config.toml
model = "class-conditioned image flow-matching model"
dataset = "telescope images of galaxies (Galaxy Zoo DECaLS)"
train_examples = 22083
image_size = 64
horizontal_flip = true
conditioning = "class"
arch = "unet"
objective = "flow_matching"
cond_dim = 256
targets = ["shape"]
num_classes = 3
cond_dropout = 0.1
logit_normal_time = false
norm = "groupnorm"
activation = "relu"
weight_standardization = true
pixel_unshuffle = 2
widths = [64, 128, 128]
blocks_per_level = 3
scale_shift_norm = true
attention = true
upsampling = "pixel_shuffle"
init = "torch_default"
residual_init = "zero_last"
optimizer = "adam_atan2"
lr = 0.0028
beta1 = 0.9
beta2 = 0.999
grad_clip = 3.0
steps = 17300
batch_size = 128
epochs = 100.3
lr_schedule = "linear"
final_lr_fraction = 0
warmup_steps = 3460
weight_decay = 0.0
Rows from block 6, named by matrix and row number. Rows with one number belong to one attention dimension. Each number is 128 + 32 x the weight over its row's rms, rounded and kept within 0 to 255. All counts start at 0. Numbers have three digits each. After the name is the row's rms in percent of the matrix's.
# v: attention query, key and value (stacked) (model.enc.1.3.attn.qkv.weight, 384x128, the v third), inputs 0-127
# proj: attention output (model.enc.1.3.attn.proj.weight, 128x128, transposed), outputs 0-127
v.34 097:155124148128087106175093098147072157122072125131176093109063120142140136149077114077106091096157150095125121183124133113146139172125089150175126149067182106130188168155064166164100087163138112117109143175159146123104099180093134148143170070123177136161137064125136102126163121120147177152101089115124125149176119112145171164187172122102067123093171165145076114109136124126060114101100
proj.34 090:165145119093165109105083107109128146130139133120098131190125135187180141131103091141134124159128154150114063166125153119109120116134129090148190118126155146185076127122121121122116118142114108166136122087162084140172119158098068077115116187019124171117090149165126107186126024197188102150168148142123135149039139116094142133128175104152153103137085101147130156105127140122107171145143
v.35 096:161126156073114100109130147144157125158142114099159133144092119141194161108100115089166156126146173177155093091078178107093146145125133079131105190175087125195089144101124167175143126115123167158090153157166164099113177174178120084164129132121152070099144087084123134086092181174111098090109113108164102101182146141164121171106136070146077158151149137077088164164164082140128155146092
proj.35 076:057081128146110165058135089125115095121190072144140121160118135057148131133097138139156118081129105125158082130173102119132079091145107094120121127129138132112151130115182134137151078129126100169135143050133150138137186131113193159125166131049108171122136144122114133177108194112193071156118167130125169074123131134140094146179152099211104090127124095106078119163130130165134165152172
v.36 099:144138139122103070097151122134100079132109125137119113151150116148172153086153134091071120166082123091087163134114160099168168144172112083101169101087113164060101125113051148091100180120174127085151167151078092174137158147120083138143107099165110194132150110166164096067169120093105131163182114095080189151101146185140173130111165126110133148119161174143185131064122149114157148128134
proj.36 081:150131130166114115119115053156112130130139175118112088126141143174070104115092092127182124255108139090188102081115127138087091128116160084138124101129133164164164128120150142148125121073132112142130124136109150102075103173126135155112134148101107120101094094127108114198133118157151135125132136105125158074162130097113127117117053107121151196116150054113126142056124142081120129114066
v.37 098:164137105172158141180159164145086104092141185092094127126100067096156116153095102164150154170128157091157179062142066112116136105127091127101080156175135161170121154131172129112175140086084138138093101133178110173081127174118130138065094115051177118122106158167101132089179098108136095113136106129144164135152123160093137135113064059120100082116119184148181096155119102095139101125118
proj.37 091:160109114125133117142101124089101142111117211142129160227120143137104056118101202134104128133114106112154091201129109137123107145131116140141112120128141184074083111115093126124120127166105161141121115140144111107155131121123139089138133121133081176113186136133127135107092137097106136110136100119131154096124097103179117093141169179050000131115130120157204152125142161117149143123207
v.38 096:112139116167116156156125145087115076083098142141106124118126151124083137163154062131113118092168090147172153212134137187072109110100107116153080177101125117109126159125105150183122103088155216099126203141067103159157150073089139110085144127132144120139110120117104180133144141099114097155105167154156105080140182148094090144095173166133124156170109091160041118139168121082120113100159
proj.38 079:114092126149141206062150101107171116116163112141141114128127123136184128135151087114126136094124100121160130112171151080135149117116084209112133127109123103076184154111123115114124177143118120123146158112133165117120134171131153235135141136212125155115160135136117125193152149152147174109120136126119138138122088178106095141119136043186226086122117179100069120152104132106101127114056
v.39 106:139158165121127125128117146121157127120070123095146106078101184111136106112182140130139140100118168177179136223092165084135129154133109075114184131080185109108153163126101106093151112068149145101133127148106102049125142057157105147109126107211106144175129118104127176142114141158172097087135097125151156117137139130165099103155118169138088153075074120121153177098098084100198095124174
proj.39 104:182123141140088167073171134172125109125138165139120096141128127093112233144063169136163160135036124105127108159203141107087126097139163139136158142105171105138170121124131118147125128114132140123148143115139084143095128100064148158128134168139141107119017142170132117053131121081157121090149105128115103088142146132124102153188097128201183124142098149107103098154151113185144091131115
v.40 084:106118097079135123167126142178124166149096134137070147097120168176157105145093141135069102112111130134128151140117099149178191134139144129099218146141149110087172167137127160130136131133151118081113075128095142152120158085101115139167158165093116140087204112075095164163043151120181153117097122146164162191111112143136176151144096181067126166082161132136157106197086099101170121123108
proj.40 078:113111125175043071156145042142113163152134143130145154172121132110117179131101164148211133119064150094104109196125105114101117099126193117127122135119159134182121128131164158150150058146136135151099097077102162150091150149062092096106122044051129122113160142094137126157150082118208129074157122127130154105077152115101104110151182114119104165144122134125137136138151114101113102136122
v.41 106:155115081099107172178116139171099118156113155115088095156088097113148131108130070081166135158139102105090143019151114133141153143088116161165140083133195168125167081141072086114129143096143121161197151083098095119157154188153063153119161174095177120114141125135163159093114137142130139104167115143113094140103178164108130181113128061128138096197164091107118121096174111111126127099137
proj.41 106:146122146138086109101125066107168129096121132122149122134149126162130091115090161103084119136200129136177057024097155143115113162134096169138098131124085154085089143117145146133124164100124079114141117118130220113164157102203173133108149135176121145130173117117145136183159160134105164169103191140160144172156115127128098125091162080102046166118101122149167183111116126076112159118096
v.42 096:070086086128086183084133146099136113165115158091159163105167140162078129128164138118138146121115128148121069180153172177108132083084161120095118097126074139116166107093134127099055138147140118099156094064175122123155140113138140175135141125159064143140134122075111082134078083178172102185119121137069180158101081136114118139130162153118166167119099086172162183137155184124068122159134
proj.42 087:118141163113148138163122162138104103134112105126125131061142103072068134122206142103114146138146208103121255092094122166136136139136146114157158119133110142175185119154114150124149161047154102105123103168091152139076135110152130146099145110166141037133131107098136130049130185101100110159108123139140094103175154105113104140123119155079121158120148145122140146070183098091138112109085
v.43 095:172154175124129173159106140150128096102123074102139149146101135090156076162133114132172155149092142097103143095155169121083141111109150125174089096155174095167192122095132173097147082109141074168127100121177170147140119132149166097096111113036177048145083178129099144192104135071098140118161182147118090170131106152151119140162108088076162125175109133093069121136121175118122146118154
proj.43 096:109133126155056112168130150108127154134119130136136121104109112116174105144119140119024164046249132120130142102123137123175122162136097154111085142117096091142112128152130138103140170113118083090139129121145175143147152079144141159127137106194138150147137103120147149097112144040094111149132071149152150175153122097107148118119154119070000106130147169134140165162109106145156159117111
v.44 104:133107154112113166123134079139114169117141115114168169061142169149094101135082102107090185155099150114114133140141153104060191079143108146164135130115091090097124086131137096167110109107143129086143106138178087092150149032088157113192121171160107121174114144059093101145070074150147163141123136157114054156134103096138099111115127094094163150118136106126157080134133106161077185171172
proj.44 104:079126146173074120147134108150112157120131155126119114083111117101070131141162092115113175064173148089078230081106144164160102132132143127114120140104116053148175137147125154122152128092145128081124115106113238173122146107124144140111138107175151051163112106062145153168140182043135107159125105151140133153151154093081133129134088121097116145128165162106122137188098091104131125106129
v.45 094:061115121101119109164142086108133121105067074143118117132127079170142140155103171127159149141128121098118112111094159147165163152139076110141178179127207159104078142094134133099121162116124192132159152152117079167109085149175149114140123132074150101157123065202123086161139154120113175102086063113129133103134155187155196122147100192138099101128150131170148119110078178123102064108094
proj.45 107:156180117126107100116126101130141122112110129121127105167123147206173126127077078146152087201105136168102045139102147131098126121121120127148069136122140126108103133129124117115112124179118131129132140117135040119161109140119099095145103165052129181132109126156138134202149045210136125132176135136115081168073142111107185131123101114174237149141093093152108132156090144135122163156126
v.46 091:119095115173165104183112162096095082105136169161163113133167137131137153170164069058154106120178117106119078080175106078113114106165158118134166202080139133131096097095101131131168074109162160130115124191131110168128106177141119149080153153104162081120087050132109155088157130135116103118116093133147201172127166120091138085108104067135126069160086104142093105118126151096132124166112
proj.46 083:140112129102150173135098086087168126137110135145120121200137106178110074131147070136044129159128154178120059099154106131129116138118085089155092103111115174093077133113105091103107184151110076151120110144142109076170110120162107096111111154054107079097190133102102129124118099152099176085098105104134192109088090106181143121097140130104044082116127160168150126106106146150182157125111
v.47 106:160102123126061178161125143164114155161106088121139127155115107123095098173148160067080123076137117130105144103100175197059113166112055130103149140059139118061139147143147110204118148131114166143135112108025124147177110178120080174130107133132153124114160049071127130108120116107085153099080131135158093109136133133118117115102123104140115172159088123108124106187127174115137150098097
proj.47 115:141115110059213074041127081110121147095137068112111143047128121135138174121156154111142128112125138139042120085108113110109163120116165109098140135133118089180138142132088137109109112092098136107135127094155197154145123166122096140116128175203155144133104154110131107133141124220122107174149165149126090155066120116079109123166133075127181093113140155083115109181126120141080157095138
v.48 109:155153118131163187105111134155111091148166120137117115117108115162104101083116137164096135189069150184084099090145107178113178109128180104080182103166072150177098175097135134123137129141133103184102086110076141107139142062100178173127101109097112089151140200097154167156092109115150081086162126131144084145094119096157107093087095092145161128110161094186109122100139173099131196098146
proj.48 124:093158121156117107165133121152119162172116123123125141065119091084063143123154100123100169093197148139038196040128126178160126150122143115115120138123113075126147129141131135116137144077130118123126106133109207139116136101144156110111124114114153050153125138091152142091124207081095121148123092131143171130144162101131143126143072147039046129131177152140144124167096089174140138121174
v.49 100:137189094093178115182125091124105075100120129151180176188089154056120098100140148104153048166127132140169133117100170151170162164079127079101161119121154117154107153140106130157164107139164106113154108130155156129098104176094138119102086179123140129147159127162168159123126114120091114079197128102174028093114090108075081143137088067150081162150118144102136128098144138133128091135111
proj.49 102:093083122146112131093128163130133124116132098136122163100122141140144162132000147116152139144077088156132100034149153098118072108135117158126148145108146169058067132123145142124142115131118160122134133101129037144127155081092180171138129149149107180137085139181131095110118186085147132114151149136110124156149102189137112108123132158178192086117068091150101120205126128125135114132157
v.50 093:177099171141065147130127126161141138092186105167125131131112137082175162142079105074198162085127093115140143191080168139124141110113160069124118113137158098141143064169198153152173140061135173160136122178122137112133164169064113147168121137209158109122132147105184156159098094152119136172158130103155136139105133151144086114107142073102078124131097139083089099119148173102124164158137
proj.50 066:102108123101167073098154163101092144117157046108114115108132083121205157125160118122120122116143118136163198134118104112147103141124158102110144141158123117165109118121129130140137073096129053168137113114174154123155141129123209169127136107159177196111074134119124085078108148092147063158145131128132171125158152096099104138080161143231070100137199095133126104102146124170144137144192
v.51 099:141151124116157139168095113149117116157150113106081098121135083117088108110134133093119088150155168142163141044145149095084205098153136097202218149203106121104082112110115116138167148147151115152166105120108125043098167120131099103114083126101101142083128078195130103165164114134085132126155119161143064090148089106154138178151076073113118108162125151131163124116163075089133156134122
proj.51 092:095160142201036106149133133143131127148106123116133115042109109099102141136084138110085157124166126128081100068146169162139116133120118153113133150094090124079094163155152155088141176094140121087134132109110114165160125096097156147134136132124138076190046102151180167177114153042091111155119135171140124191175118109070134112128114094116139097117098148140105153204108082175141108115110
v.52 102:075135151087096200141166136153162159114184056155122118056113077124180126083094131136178149116063093143158127124126181114091176108093154127134172087110120134170114163119109158122105164137092089152090145113164147099137135135159149154166152139125063129173129191154103091178106082158156141125074117085169068200153091077122155110135126081145142120083164103148116134129134121138108122161101
proj.52 078:067167130125107098215150130111133210140116065114126140095108104090094040144132129126112161099162109125172174138070123125167100170134168119121123136140124070158143120145178162130143102057127118107128117153150114161139133090137160093124132109116151150134063093148144130065118098058133097206151100147135081127159151104144168133043075125088099107141176145140167155159105114120145128144152
v.53 105:042115107108096108084103101162164146108104093131158099070159096136077093145099194153121136140089138139146097124159156163130203149168127032100126107111101115134099149092107088123116121126158158114140107144138158141145106076097191130154168102130090168154146132094116159100137090109130113141110080129089122125098074175134134099111092144171188121178100152121165142205154171180158192155117
proj.53 085:124133134143048133189141147133111145161100136126109138095120139058102158119161148140153150058122172106037221222117112157144117116130202078117134135142139119162157122162119141125146118140148219091093115170091099156103117104117140064127093107108119091151168129111141140111142155104132067129116093126123092118145160107129148122126101180145165189133149149088086098138099099171088112130163
v.54 099:146166115140123163156123161143122142105094165070149118124163206165113125154168070136191153119115140084114133147134148075126066186071128132121059161076103088144141144122117144117127072124164095125128175095100134122102111136112083115125121172077156095154106133057157169146131114163153080157139170115167103144128171107133084146064107157152140095093057122112052099161109078177118123151114
proj.54 089:119079146120128185123119086132123144146150148134133127120128147117123150111125115129108162044167108125109136017154109130150141132126108143115098120131106066103167135118120120140126159125122083139139124137126245116124145117168140178112143130189121089132195137088113133120147209111084174121092117105142225135110119168181088132170107120081017138124157165118148127169135123146128154113117
v.55 109:094154117135143145171105144109122159162123095173130071115060110113158087187109134132150103115194171104156132109110106117130154079132088178108139118093218131101102102140123172101109111149165097056159111172131132075169144128172117092115127171036172089104134076120106113153169148167145158175114085098114093070151153180105148148159140170096128151118118116148137172145143082173146138116081
proj.55 117:170165112130044120069110099106169124124118070131124112143127139145185175132047122128115142121090182130073052093153172126112144115121082128137068128096115134144082124143142122111118146139122143074131129083140116154174119125096076100141101175088105099151089141158148140185143087164126126143162155154128044164092116089106160116157193101169119103124101137131132147177107112191116123133045
v.56 107:135164111149120113156116102108130097052113126130159156137085164107188132113147088127149087163096145091179167166111132120151160115126108063155175113153126139146100121134161119098100112159152097132108096169106100156145095178146128084099126071143147109192131112187131163120086135140106094088161133077152108149175068091116100161174090119082055110087180089124106068049156107100127108149067
proj.56 107:114147143149094080113144127144141126121120148133118129166142139167119133127022161125162160245091081121174106066139142120088051139129144086150143137115145214119087128115152159133145138075128149131143120105141061142130140129086149129135138147072113192107071105219140108126116101090165113112178129137133124100155119136136127125125144153151088142128086054171156132157149129070142132156163
v.57 095:110167124091132132115139153136152114144111166054111126128113149113146158130118074123095095196147158152134168166102169095156189140134147112075131103092092098092146177181131115071150086139153081110099149095158112151108093162094148151161093098220095183129119182190173104139085134130091131131133136072098186148081096095141133158111087179086140149114116132173172161116121071114140141151181
proj.57 077:111088132127137134134142117154105124139144176124122142077137139094093140097154147125183140145029125082162146196142095095091138116116219068112182123134142143160167128120132150145130163070144143153112129119106158122081117145082145137105138134097120091107083100165104122105124165106142126120113132103122120058167129185174062127175062124118079162106129097070086066138197110161125068103094
v.58 125:111101099156122154110119121134138208120073091163135100182177121148204184099148127080094119173081100085108099103142085126158172089109136141143090103083124142090074117114114152119100143139125054153115110097147103142152077153131116171123131105164118112203172151105149124112104094077126124166121129081141159136097135091132143133178165126122206128131169113168193087137143158151093184156186
proj.58 123:136165123132164080143115162166131129118129135121131128026154130166115115096176045123151094177178159112073197145042131169122138140123190121130125136158127129176182115141124137156139113145135144143121123108124199110122115135161093095115116139061137112123113130087127126177148145206131106166143141113140127155132180098116170132109114117065182185127176088114131144100118129043072150131125
v.59 087:083158101099206173101179121116117131190183108108062140040070086122116124126190085112145111082095076110176170154174124113080118083124100135118149102172166116191099105130117142117130166100183132132131104140170107109086102150075181075119177192151093144118111117133127148173117130125116161113090136105151090109143154145158105134155148158141114103113126188152105126081124146084102120129151
proj.59 073:138167133155040121180144138136119154137119110122132079148126134108128114160146131129071120122141129089144146137090169099152139156143124167132085139126101073125139118147178133113134144098125091090143144122156094167149144097115141181128131127136164133136013077143149138114121018050143119122163113154139061168193124111065175124076124091118155139148167176129150182155094127108146103142058
v.60 113:154162109125163075148104113138117091071118168064120109165109161117123204153167154139119172092075083113078193197121141148147089179126182119093081140089132114123117153199068132113155136091080113117109155117115079150085089173113084118121107084185131152151156129137158167140138141145172087137167084157164096137162140124143098161166068107157141144068110155124135132097088149156108123125156
proj.60 098:143126121148184223108083131173106166154148204134112142125139117127083164114095139134246131117100118165103170032147119139109115108124099127130170124133168059117162099109112113151128138164115191164137119135129146118100109167136134122126120154139153059134134179103112080111117212160146137161091164109123204119129160155150110140100062158119133140136160092126150107092127141171114124129153
v.61 090:104107158140156173068105144086148148184132074166117147096101114157090124088111111068108103160138113173142161054076123140157139106077069183185125092150108127141151078125143131146117108168080120180124120165127162083129097060111197164105112127109115153070117139190113134109126161133112151126079129178104130126115122062135144099109163151178159116194160145173135158102151121108107095133181
proj.61 066:190168114072153050138167199110143109124116094119144148070129117126114144132150157122018112073148162120097069186096148119146158147135150136120093152137104176137082129129102109119117108173120107103133137085155119137180141050115069134141114135076151127137123118148144151098125058134094109115162144144127056156097115134118173150152216095093050117132122147143149115146139133139132164147107
v.62 105:129151148145193112165149130119153140116135096133140177120184110115119117143135183155140138142158155152144162091120171092183196164176185146094158064212107136109080130156103142068111145170175086152110066161162140103098099141112186124148127118175098178090107092220144157166146151152156109102138111123099118132151084137074146141148070161114086138106160165127165104086125142148114131133092
proj.62 088:120166132145097105144164123158128151160097122121128139079137115102019178125072138116181161197075085109082081178157118136106144134118146128125150130108140146106122141124144118109121165088132173124115127158118043142127111112079147105127114133124143075151002105179132114028125121065114120123121120126120093083166139140136138118151083168097153098129106111138155128182149108178137102137103
v.63 126:098121112128133090087151193096127170105155115158082120168107122176095217137123153095168139077141148119206140172093117087182095094147148132124131075080117155126142119113153088129096127129146164128133128116144121127099116114108179172167143111111081220067151194165150146118172168138195170101097121135097164117128092100122120091162142125125138087089145133134139144120161194097110083161080
proj.63 168:175157123083167118148127126106121135153118072113125140180146115138164051122135089148131098186040094151170070162109099123133160146130112125146107117167152170106115106121132124153128090168116110174134111146173095124146102124149108043141108124048138185103083150170127102095106047219118124136161124120117106076059146124145153150099128171123130126155136086168164136081134158104140146174153
v.64 084:088112147106110179098102146137119115150092173107152201120094170135102123085075193145132081169163184091131081146099154077078178112136083181093117063165101121125119120121108107118132126184159137129119077156068167144128110165101088125134117088115150128089155139095124173103165132121179090114122122091156092106160091176082165168170154159113125075138154086131114172088103140103100183090137
proj.64 056:144212134116120063105162076159146088124103163111136106150139102061079099138185011106122111070183160126138140168123117131128160139140068098136104159107083120132130127128099132116138119073122080126131120115117157137057130091160125091102117144169178076136103101138135102046130180103104089148116120145129188091139148131052141143115132136116108160130171177142124109121128100177130103132158
v.65 090:177118178068101106173129144150139190104132108104134121157152115126117116082101114134090088137101096126149168056173210115130113162174137158093120151101163129151142190172178096111163112087184141109171153120128153105142117096063109174089118111168159141151151146126107092076101161152124172146087170105144140155109124074130089146157181174138212119163106072138141098133164103109094104096143
proj.65 068:053143141156162180159157148125130109112120099130136091171142152108114027119155171136080102130245105116104127202108136144115084117131075149128118130120131132013165130134165128135137147166135081139114137125105067142182138150132197064132152126104129112152151086128136142170123165122105116094115130116129128141174124134137125125120083095099131172120115143091135115057148124092108161127186
v.66 087:129197104076115072084155097129086094128073105071118073164148138093119095109128077129133090107084068108125134076139176126146203163129181117135089155117112099148118172117132119127082084151096059177155142169072122102087123128121105109163104138076164091129149113154151152170146087161139089131137137176096131141108115135064123149133140135184130113089099154186154104089145143187147146105082
proj.66 059:137090118179116196102092120142156170122138070141122129069138180167135189116048210153141129146097148160092103090125162127112064087126137128114144114126139170166141126125186125130126125114136190139116138126122119120126123160079228168140129157119097154139166146114118149195140186064131186127114151118124141119126133168204171108156104145115119153117068075092145137179127138143096100124140
v.67 087:114103148098064083108130087138167086128141149125136078106108086162110152145147127108099084154106162148087109134135143078155117083160121102184087109091121189170108070120147180079159102087108116115121137173096123151085130145105090107141143051156157137178101205107167116095165103094145106164119158115120081098170148146079161127182145069095196087171159132171125172131133113119159114085139
proj.67 070:077110128147120118080078068139073136133134147137107142129129137140119000122088211130108150170255114133104060120126139131098100119143058099110149123112152133101116138113157129116124175127139142105134135104111088138160135139098175143127139130193138161136174112109145157196121140081111121139108142125129130189158113099152106132116097132076065142125065106140130102139095115092125135105099
v.68 125:164114102162159151144115118121162140135154103205143121020106121120105177116152113158192098114165120114104172126179124134121077105095115097102152102128121186158126119096141105145142086123123077177165126123120134100118109169112116157144130137145124113088105198093141150068128166112105182137135213098077172069107162146144095139073170123081104117146080130135148102145135115112113057160059
proj.68 156:131065160082132125184142073104083106148115147105109128183112123118133073131152149117092114123182157090148130109110074135139148159138157160148073118158117094073147137120149148138140163130135109105120129169136114125144120111185130141134169053136132158109163088145135126194121069192117078083135070126153057133133107039169053118146096105181113166124153112134136156071163138086126194120118
v.69 083:144173177160108180139116126125113100097058104099100094147083098107188108157187109101110141149101135127133107062071174155114132145070113139119141206127119063137095152164143124098158123173096149117102155159093143106131128124172156085091112110101149099145123128184098133169140117102087092115163104151114150108166155094109113109094179103184089139144191172154135068172093105110098206148106
proj.69 066:134115110154123142147116194138182107161147152145139133082130147153123244114117119136165163158008122123124175099156141107143163128108183149120148134138124177206140132130084126125118144069112150153131144116120203106073118118095050149138110155063102105120110149128113130092146123123145186136149146126124197100092124183155149123204129131123141105119148132107117136176113139165156076126110
v.70 083:088106090139107122115119160165092096096090102103139130090154186115149135082107137107118158141124127084123116150161078144099146161142171074145095170107128162087071120146175073095146142124101156115170163163105086123162149071147171148141144127118095153178110102108067085082183131150140165151115120104170109175160141173099171112160110090119136090189208180120070113166173172166121117081150
proj.70 083:070128111148176122132138136101142167155128148149158143213142102165056052132148150139120162148214055129141144255142124142120082119126170132113166119118132139060145119132141119119107140153123079133126112102135094109146128151095142057138123123176124096121161106123111131100117103048103134086114145117121222159111095136140136121053124116131165129135105106133101093111104132155110116140148
v.71 102:147122152128122139062132155159106155135090120120125116150157148160104061077097090119161117092169071110133150153175172163118085124147072106120140204166103103236179125144139131141124098076087102161176172131162175093118120076137087095131136155124182092116119140147104148082165101052126125141192127133153105091147136114137151184085149106127127134172096118121085129165092140145108102150077
proj.71 107:123054134105142223132108155107127136127136112135107114082129135137115202123123236135141118189033136108110152059148111139124114114117219127132167101142142160077135124115160125132119156180131189131125133160130102116130111147139179164141157110103103128111133131140116123200124076172145130070124137110137140112119101092207082114177166117180137132116112095111153154105156147147088152120149
v.72 087:141140127171095118132120159099139170119123160149112098110092096112104119111142087098130098190186172070150108133081059172111151069088094094115151154152095154114130069161136155169078119140069145173109101133136164125173067140171088112102134119156144104103086180163073070168157177098095155080076172130146109108099079150183103119168156108173130128118124143106097098111145165136135123100072
proj.72 056:149140143083149120111140107123084105138127144130110165189132060125147016148187129123119095077173103115191154146130104141125170144137093114137175121141137141067123122126109143146141133217133096099139113147135099141134119099166096138131128116110135171102108104192130115124112055172142068128136120135131075109164108026108113147130178149164165128141153120171109118037158117166126157149089
v.73 090:089112078113116140166077123128063155108130153143182070089127093072165104178079110106058153134130177149146093140147126180167194121113078128089121186075076155154126155127168096175137112123087081111092128170082129175135112114150121141119169194186132095143125119111109168141115132133155131121120055131183165118133095117183164168165093177122150132091158146134158091122112133120117132164134
proj.73 049:135138126125095173146136198134095126092142181132103154115131128127157129108135179134196126140075146104191145099115159160120090125099184058123151134100124128127057104109147141106150102165127166133126125095131101142174138116094096146100144142037118174130058169121138124132111125118170090182152165137127095140125132111100115127016228153155197123113126135122118128163103099082119082117147
v.74 088:111148082156111134104134123136099114163092119084174110185075160154124149076104121166148092119107109109163110082073160176153109177107115087088161136098103102094125175082157115173101096141167074090157069123089150076156116087090118114096102157107146073161094169137133166117101155165164110116156132136153085135172152126148083164075161088185138113092163094173141186121176079134089141161128
proj.74 048:120054121171124144115091135152161105186133135149142136093143179143131125120019140139105189153134130132085098166154127092120127102147097141112114124123131185150125138129108131115135146071122124152138155119106188124082119132095167131133127131166107131132206129125124132136151207067087173116108139116129236137139116172153109110209101152062052164114105101115123142206105131144131121106130
v.75 126:119104105114152118120144110147162091151162155153135098107105114123092089150166080132199106139167134126101146093108139115152096110141101041119127134146138153159154095155145114142160058160147057153098143092137135135101148146123147069141131164156150116158079132152112090046142128035128119176108216154120125102163089125097100147065137139161065124166078144124111141145146102176098051148099
proj.75 133:131021151101107160174113092111100092158127117120102135121118149118119173121131224130113135147068147090119148066124090130139136136131183153134095113150128120073136137113137137131129172138133150122119139160121121112120110115165139164136166080104109135108161108130120124222139067201134105065118101109144092125122100070204044112206124101194117161119137102117128148104154142103107178117120
v.76 091:103080172118149099101111126079196110122132143123117173051147167138059123177116138177107170147146142151150172135171134133084127147169151097138138175094132187137146154180153105149141151112086187124167109094149119075173098134081106112153174165103093161132112171132111111099106158179106127182081084172102119106145073171180144101149134118181146124110169151135092137122152100080190085106129
proj.76 075:094101125088105098089126100119081194088128109127108131170104106149181039150117183119114066159156143132143047107124138123104128133130041099127100104121153136125107123114169130146124163164144152102131110137143042144163128120135165130139148110154124222129130119168138146169102056120148092136147126133122047131146116043156138119121145119097071111132061116131151116076142124142117169126083
v.77 088:159089115184192119154112149134147149154140155176085141096187119165065128172120079085209147159152149054106116139112089155087108113112105137174192075184185167089094112133114128087093114161117116147171151121111140135140125121125110177122124085166122126140136129134131162176171108147151145086064160162110133173099140177200127100124130128095148146173115088143099098151074151090129104097102
proj.77 058:144146154066136072130166098092109131123118126107132146180112066122135114147189131112102125182107166146169130125126101129119194162130164108147086125151118092077182134122131138139127122073131087117131104173141107126119101124166115130129140091142139149118086103122133122133111015228132088080145092128133079105110110054116082136118163075178057129136146136171131121031163129129133143141105
v.78 094:128092097096164143089164175111073096181159134188076134077132177160128091120110080158101077150121072080169176170193077129127137076161144151082113141133158155171116083160149135098098165138125160114087130096102126097143117136132159086156143096121131076082165090188109065137162104112135149112168169130155136152130137163128160122184134172100102151153103112111154112100093107084099081140178
proj.78 084:094137141142136160167172076117126138101135085131139128198137168109099147142189148140106095115155063130111155066086131170146082127134254136138140116138143110047138141139171127144121102161150160120110123153128049124169158150143183118148137140097132091125160111125121157168144144125144142085118107126131059124153145164151159123054108111169228146131115124110132123121161140141073156147181
v.79 080:085176110103100115158137142177103100165099091166086153144157093149155129144163186115146106153136172152163075085059142138129167153117116141194141130175141150127132138155156077093110162129170157096076093073127115125105101193184145176106123190173110162111159138159140140166057067091126105096103138096122073140084154091129125160134140142154136107104112110097166102087142081131166186135173
proj.79 094:180128134125066139106145148155120116127123157109134134052129146118112192109131106122163132134017172128163137164158124121110190146141102120149117155139078116149135140126102132119138099073113114138143163168124224130063114086156068177122118110060156134137055134101143134068147136177139112139144107137136101081135161133095137146169158108143150125120177163136141162227104117162174093111111
v.80 097:143079172095136136136146131169157101207155170154124080078142130190166100153133085098180100135170124101070145133100080121095073150119119077114120098150147159169170134106124086103088145121130155123128156100102162121174068115107126161181103139146124117150103167133132168192191167099132141143146158093163104100137138065112060104074084084129107088145162144080125125138147180118135064155121
proj.80 079:133069125090189141152131138112135146154137122141116199178128074150115128133169185141126138143095043144188093179171104120122177125121161126111170098147138147091133132110121116131110163219124102126134126145134090102089090117132152093131133118115088162099108095176106118130118017159127124095118144100118167112110068098182081134185205113158113099138137086175109084072126135149113124142126
v.81 082:180121174121162134099093163101170099145151134103104147076134194163109136095144093180156112126184130104146146089128085099097093054132147095146101124148116132123101116131140157120123079142152106125171101125164092107111138138158169126100115130148164095084094203115065151113156155096172127168112166124073125115125067097195148086089141097084115150156097092071156101221128189103158102137130
proj.81 094:124124142069146134107153067119131113159102122120145152195154122143074021131139136132118111098157124149116074210163061112130162106172075168097077113145125144111134118111127121132123153161114099111124118090107116108135118123140120021112108149169110097112207137150095145151129108151076129116083146097124163117116123118098085131175146109119044149140146133150102097050094121140139193149157
v.82 090:121127128117189185171102099164138117145158116169137183118162114160113133179147117148142096144135105138176156176149096097142082088161101131078097117168147158040121127172072081098089188160177122113096123183188167145155164109152102186168128164112114168140136105078153124087151149181141157091127106137116090150111164097099163156148083174139105167095094116113172129109157187135114091103110
proj.82 044:109172131131137087127131060134126092156101200104160143152146127072093107131115063108128140096194136152113195171100115150146126143136231111131107134121119086136115127137146143131136078112117115129116121124140119139123151132154143132119118118152162101131203156103135114037125168171127119123105143144137154158121143124104101124000121148108177113124159142145126130165167119159135138119135
v.83 115:153124095206108163166145178141165144156152094171156144126141123074103160101128134145159145092152121119084144157138142122152085132116098059117202120097133118128148130155134111082157099144141135144101147144120095154155104172076143142136122162121113106143142148126095129048096134081078111140151184123124168086108123185104106137078128141077101096164065166160090166126148093174092008117086
proj.83 183:127085158093107077210154039122084079145112170095112121126117143096103114119149129112097112103147157075119124110082083135144151159144141132142036138149093069115158149118115144128142153069133077102118140139119145127121134096188125140115159084141150122125145085113135123205152106185105078107117067126153073126126122082122063124172070095186092180122170142117114137123125117100139187114164
v.84 130:156076169157149177104133175095136105174102131114188160127183123159099166141072130117114179156127100129135114093161150142143112120075147077125177128104144198126080169132146186085167128204110143154148081119117099143070112170062145145084142096127068118160171104154181173091133123106159168084164150152102126098109144150150078083118154160104125077122140135143126147135156127146109062084124
proj.84 179:092142156112121045189186043117142125148099140089145144166135124130141046105131076106078128101200088125132074170065140138133144164121111131144033163119084090183148164148136157112160144056146049110102115136115117146130161124169132072101146117129128155149157075146152142140171122125087125158141079152146112114099118138130120116138046141134117139119130133130131129128131096101143166116167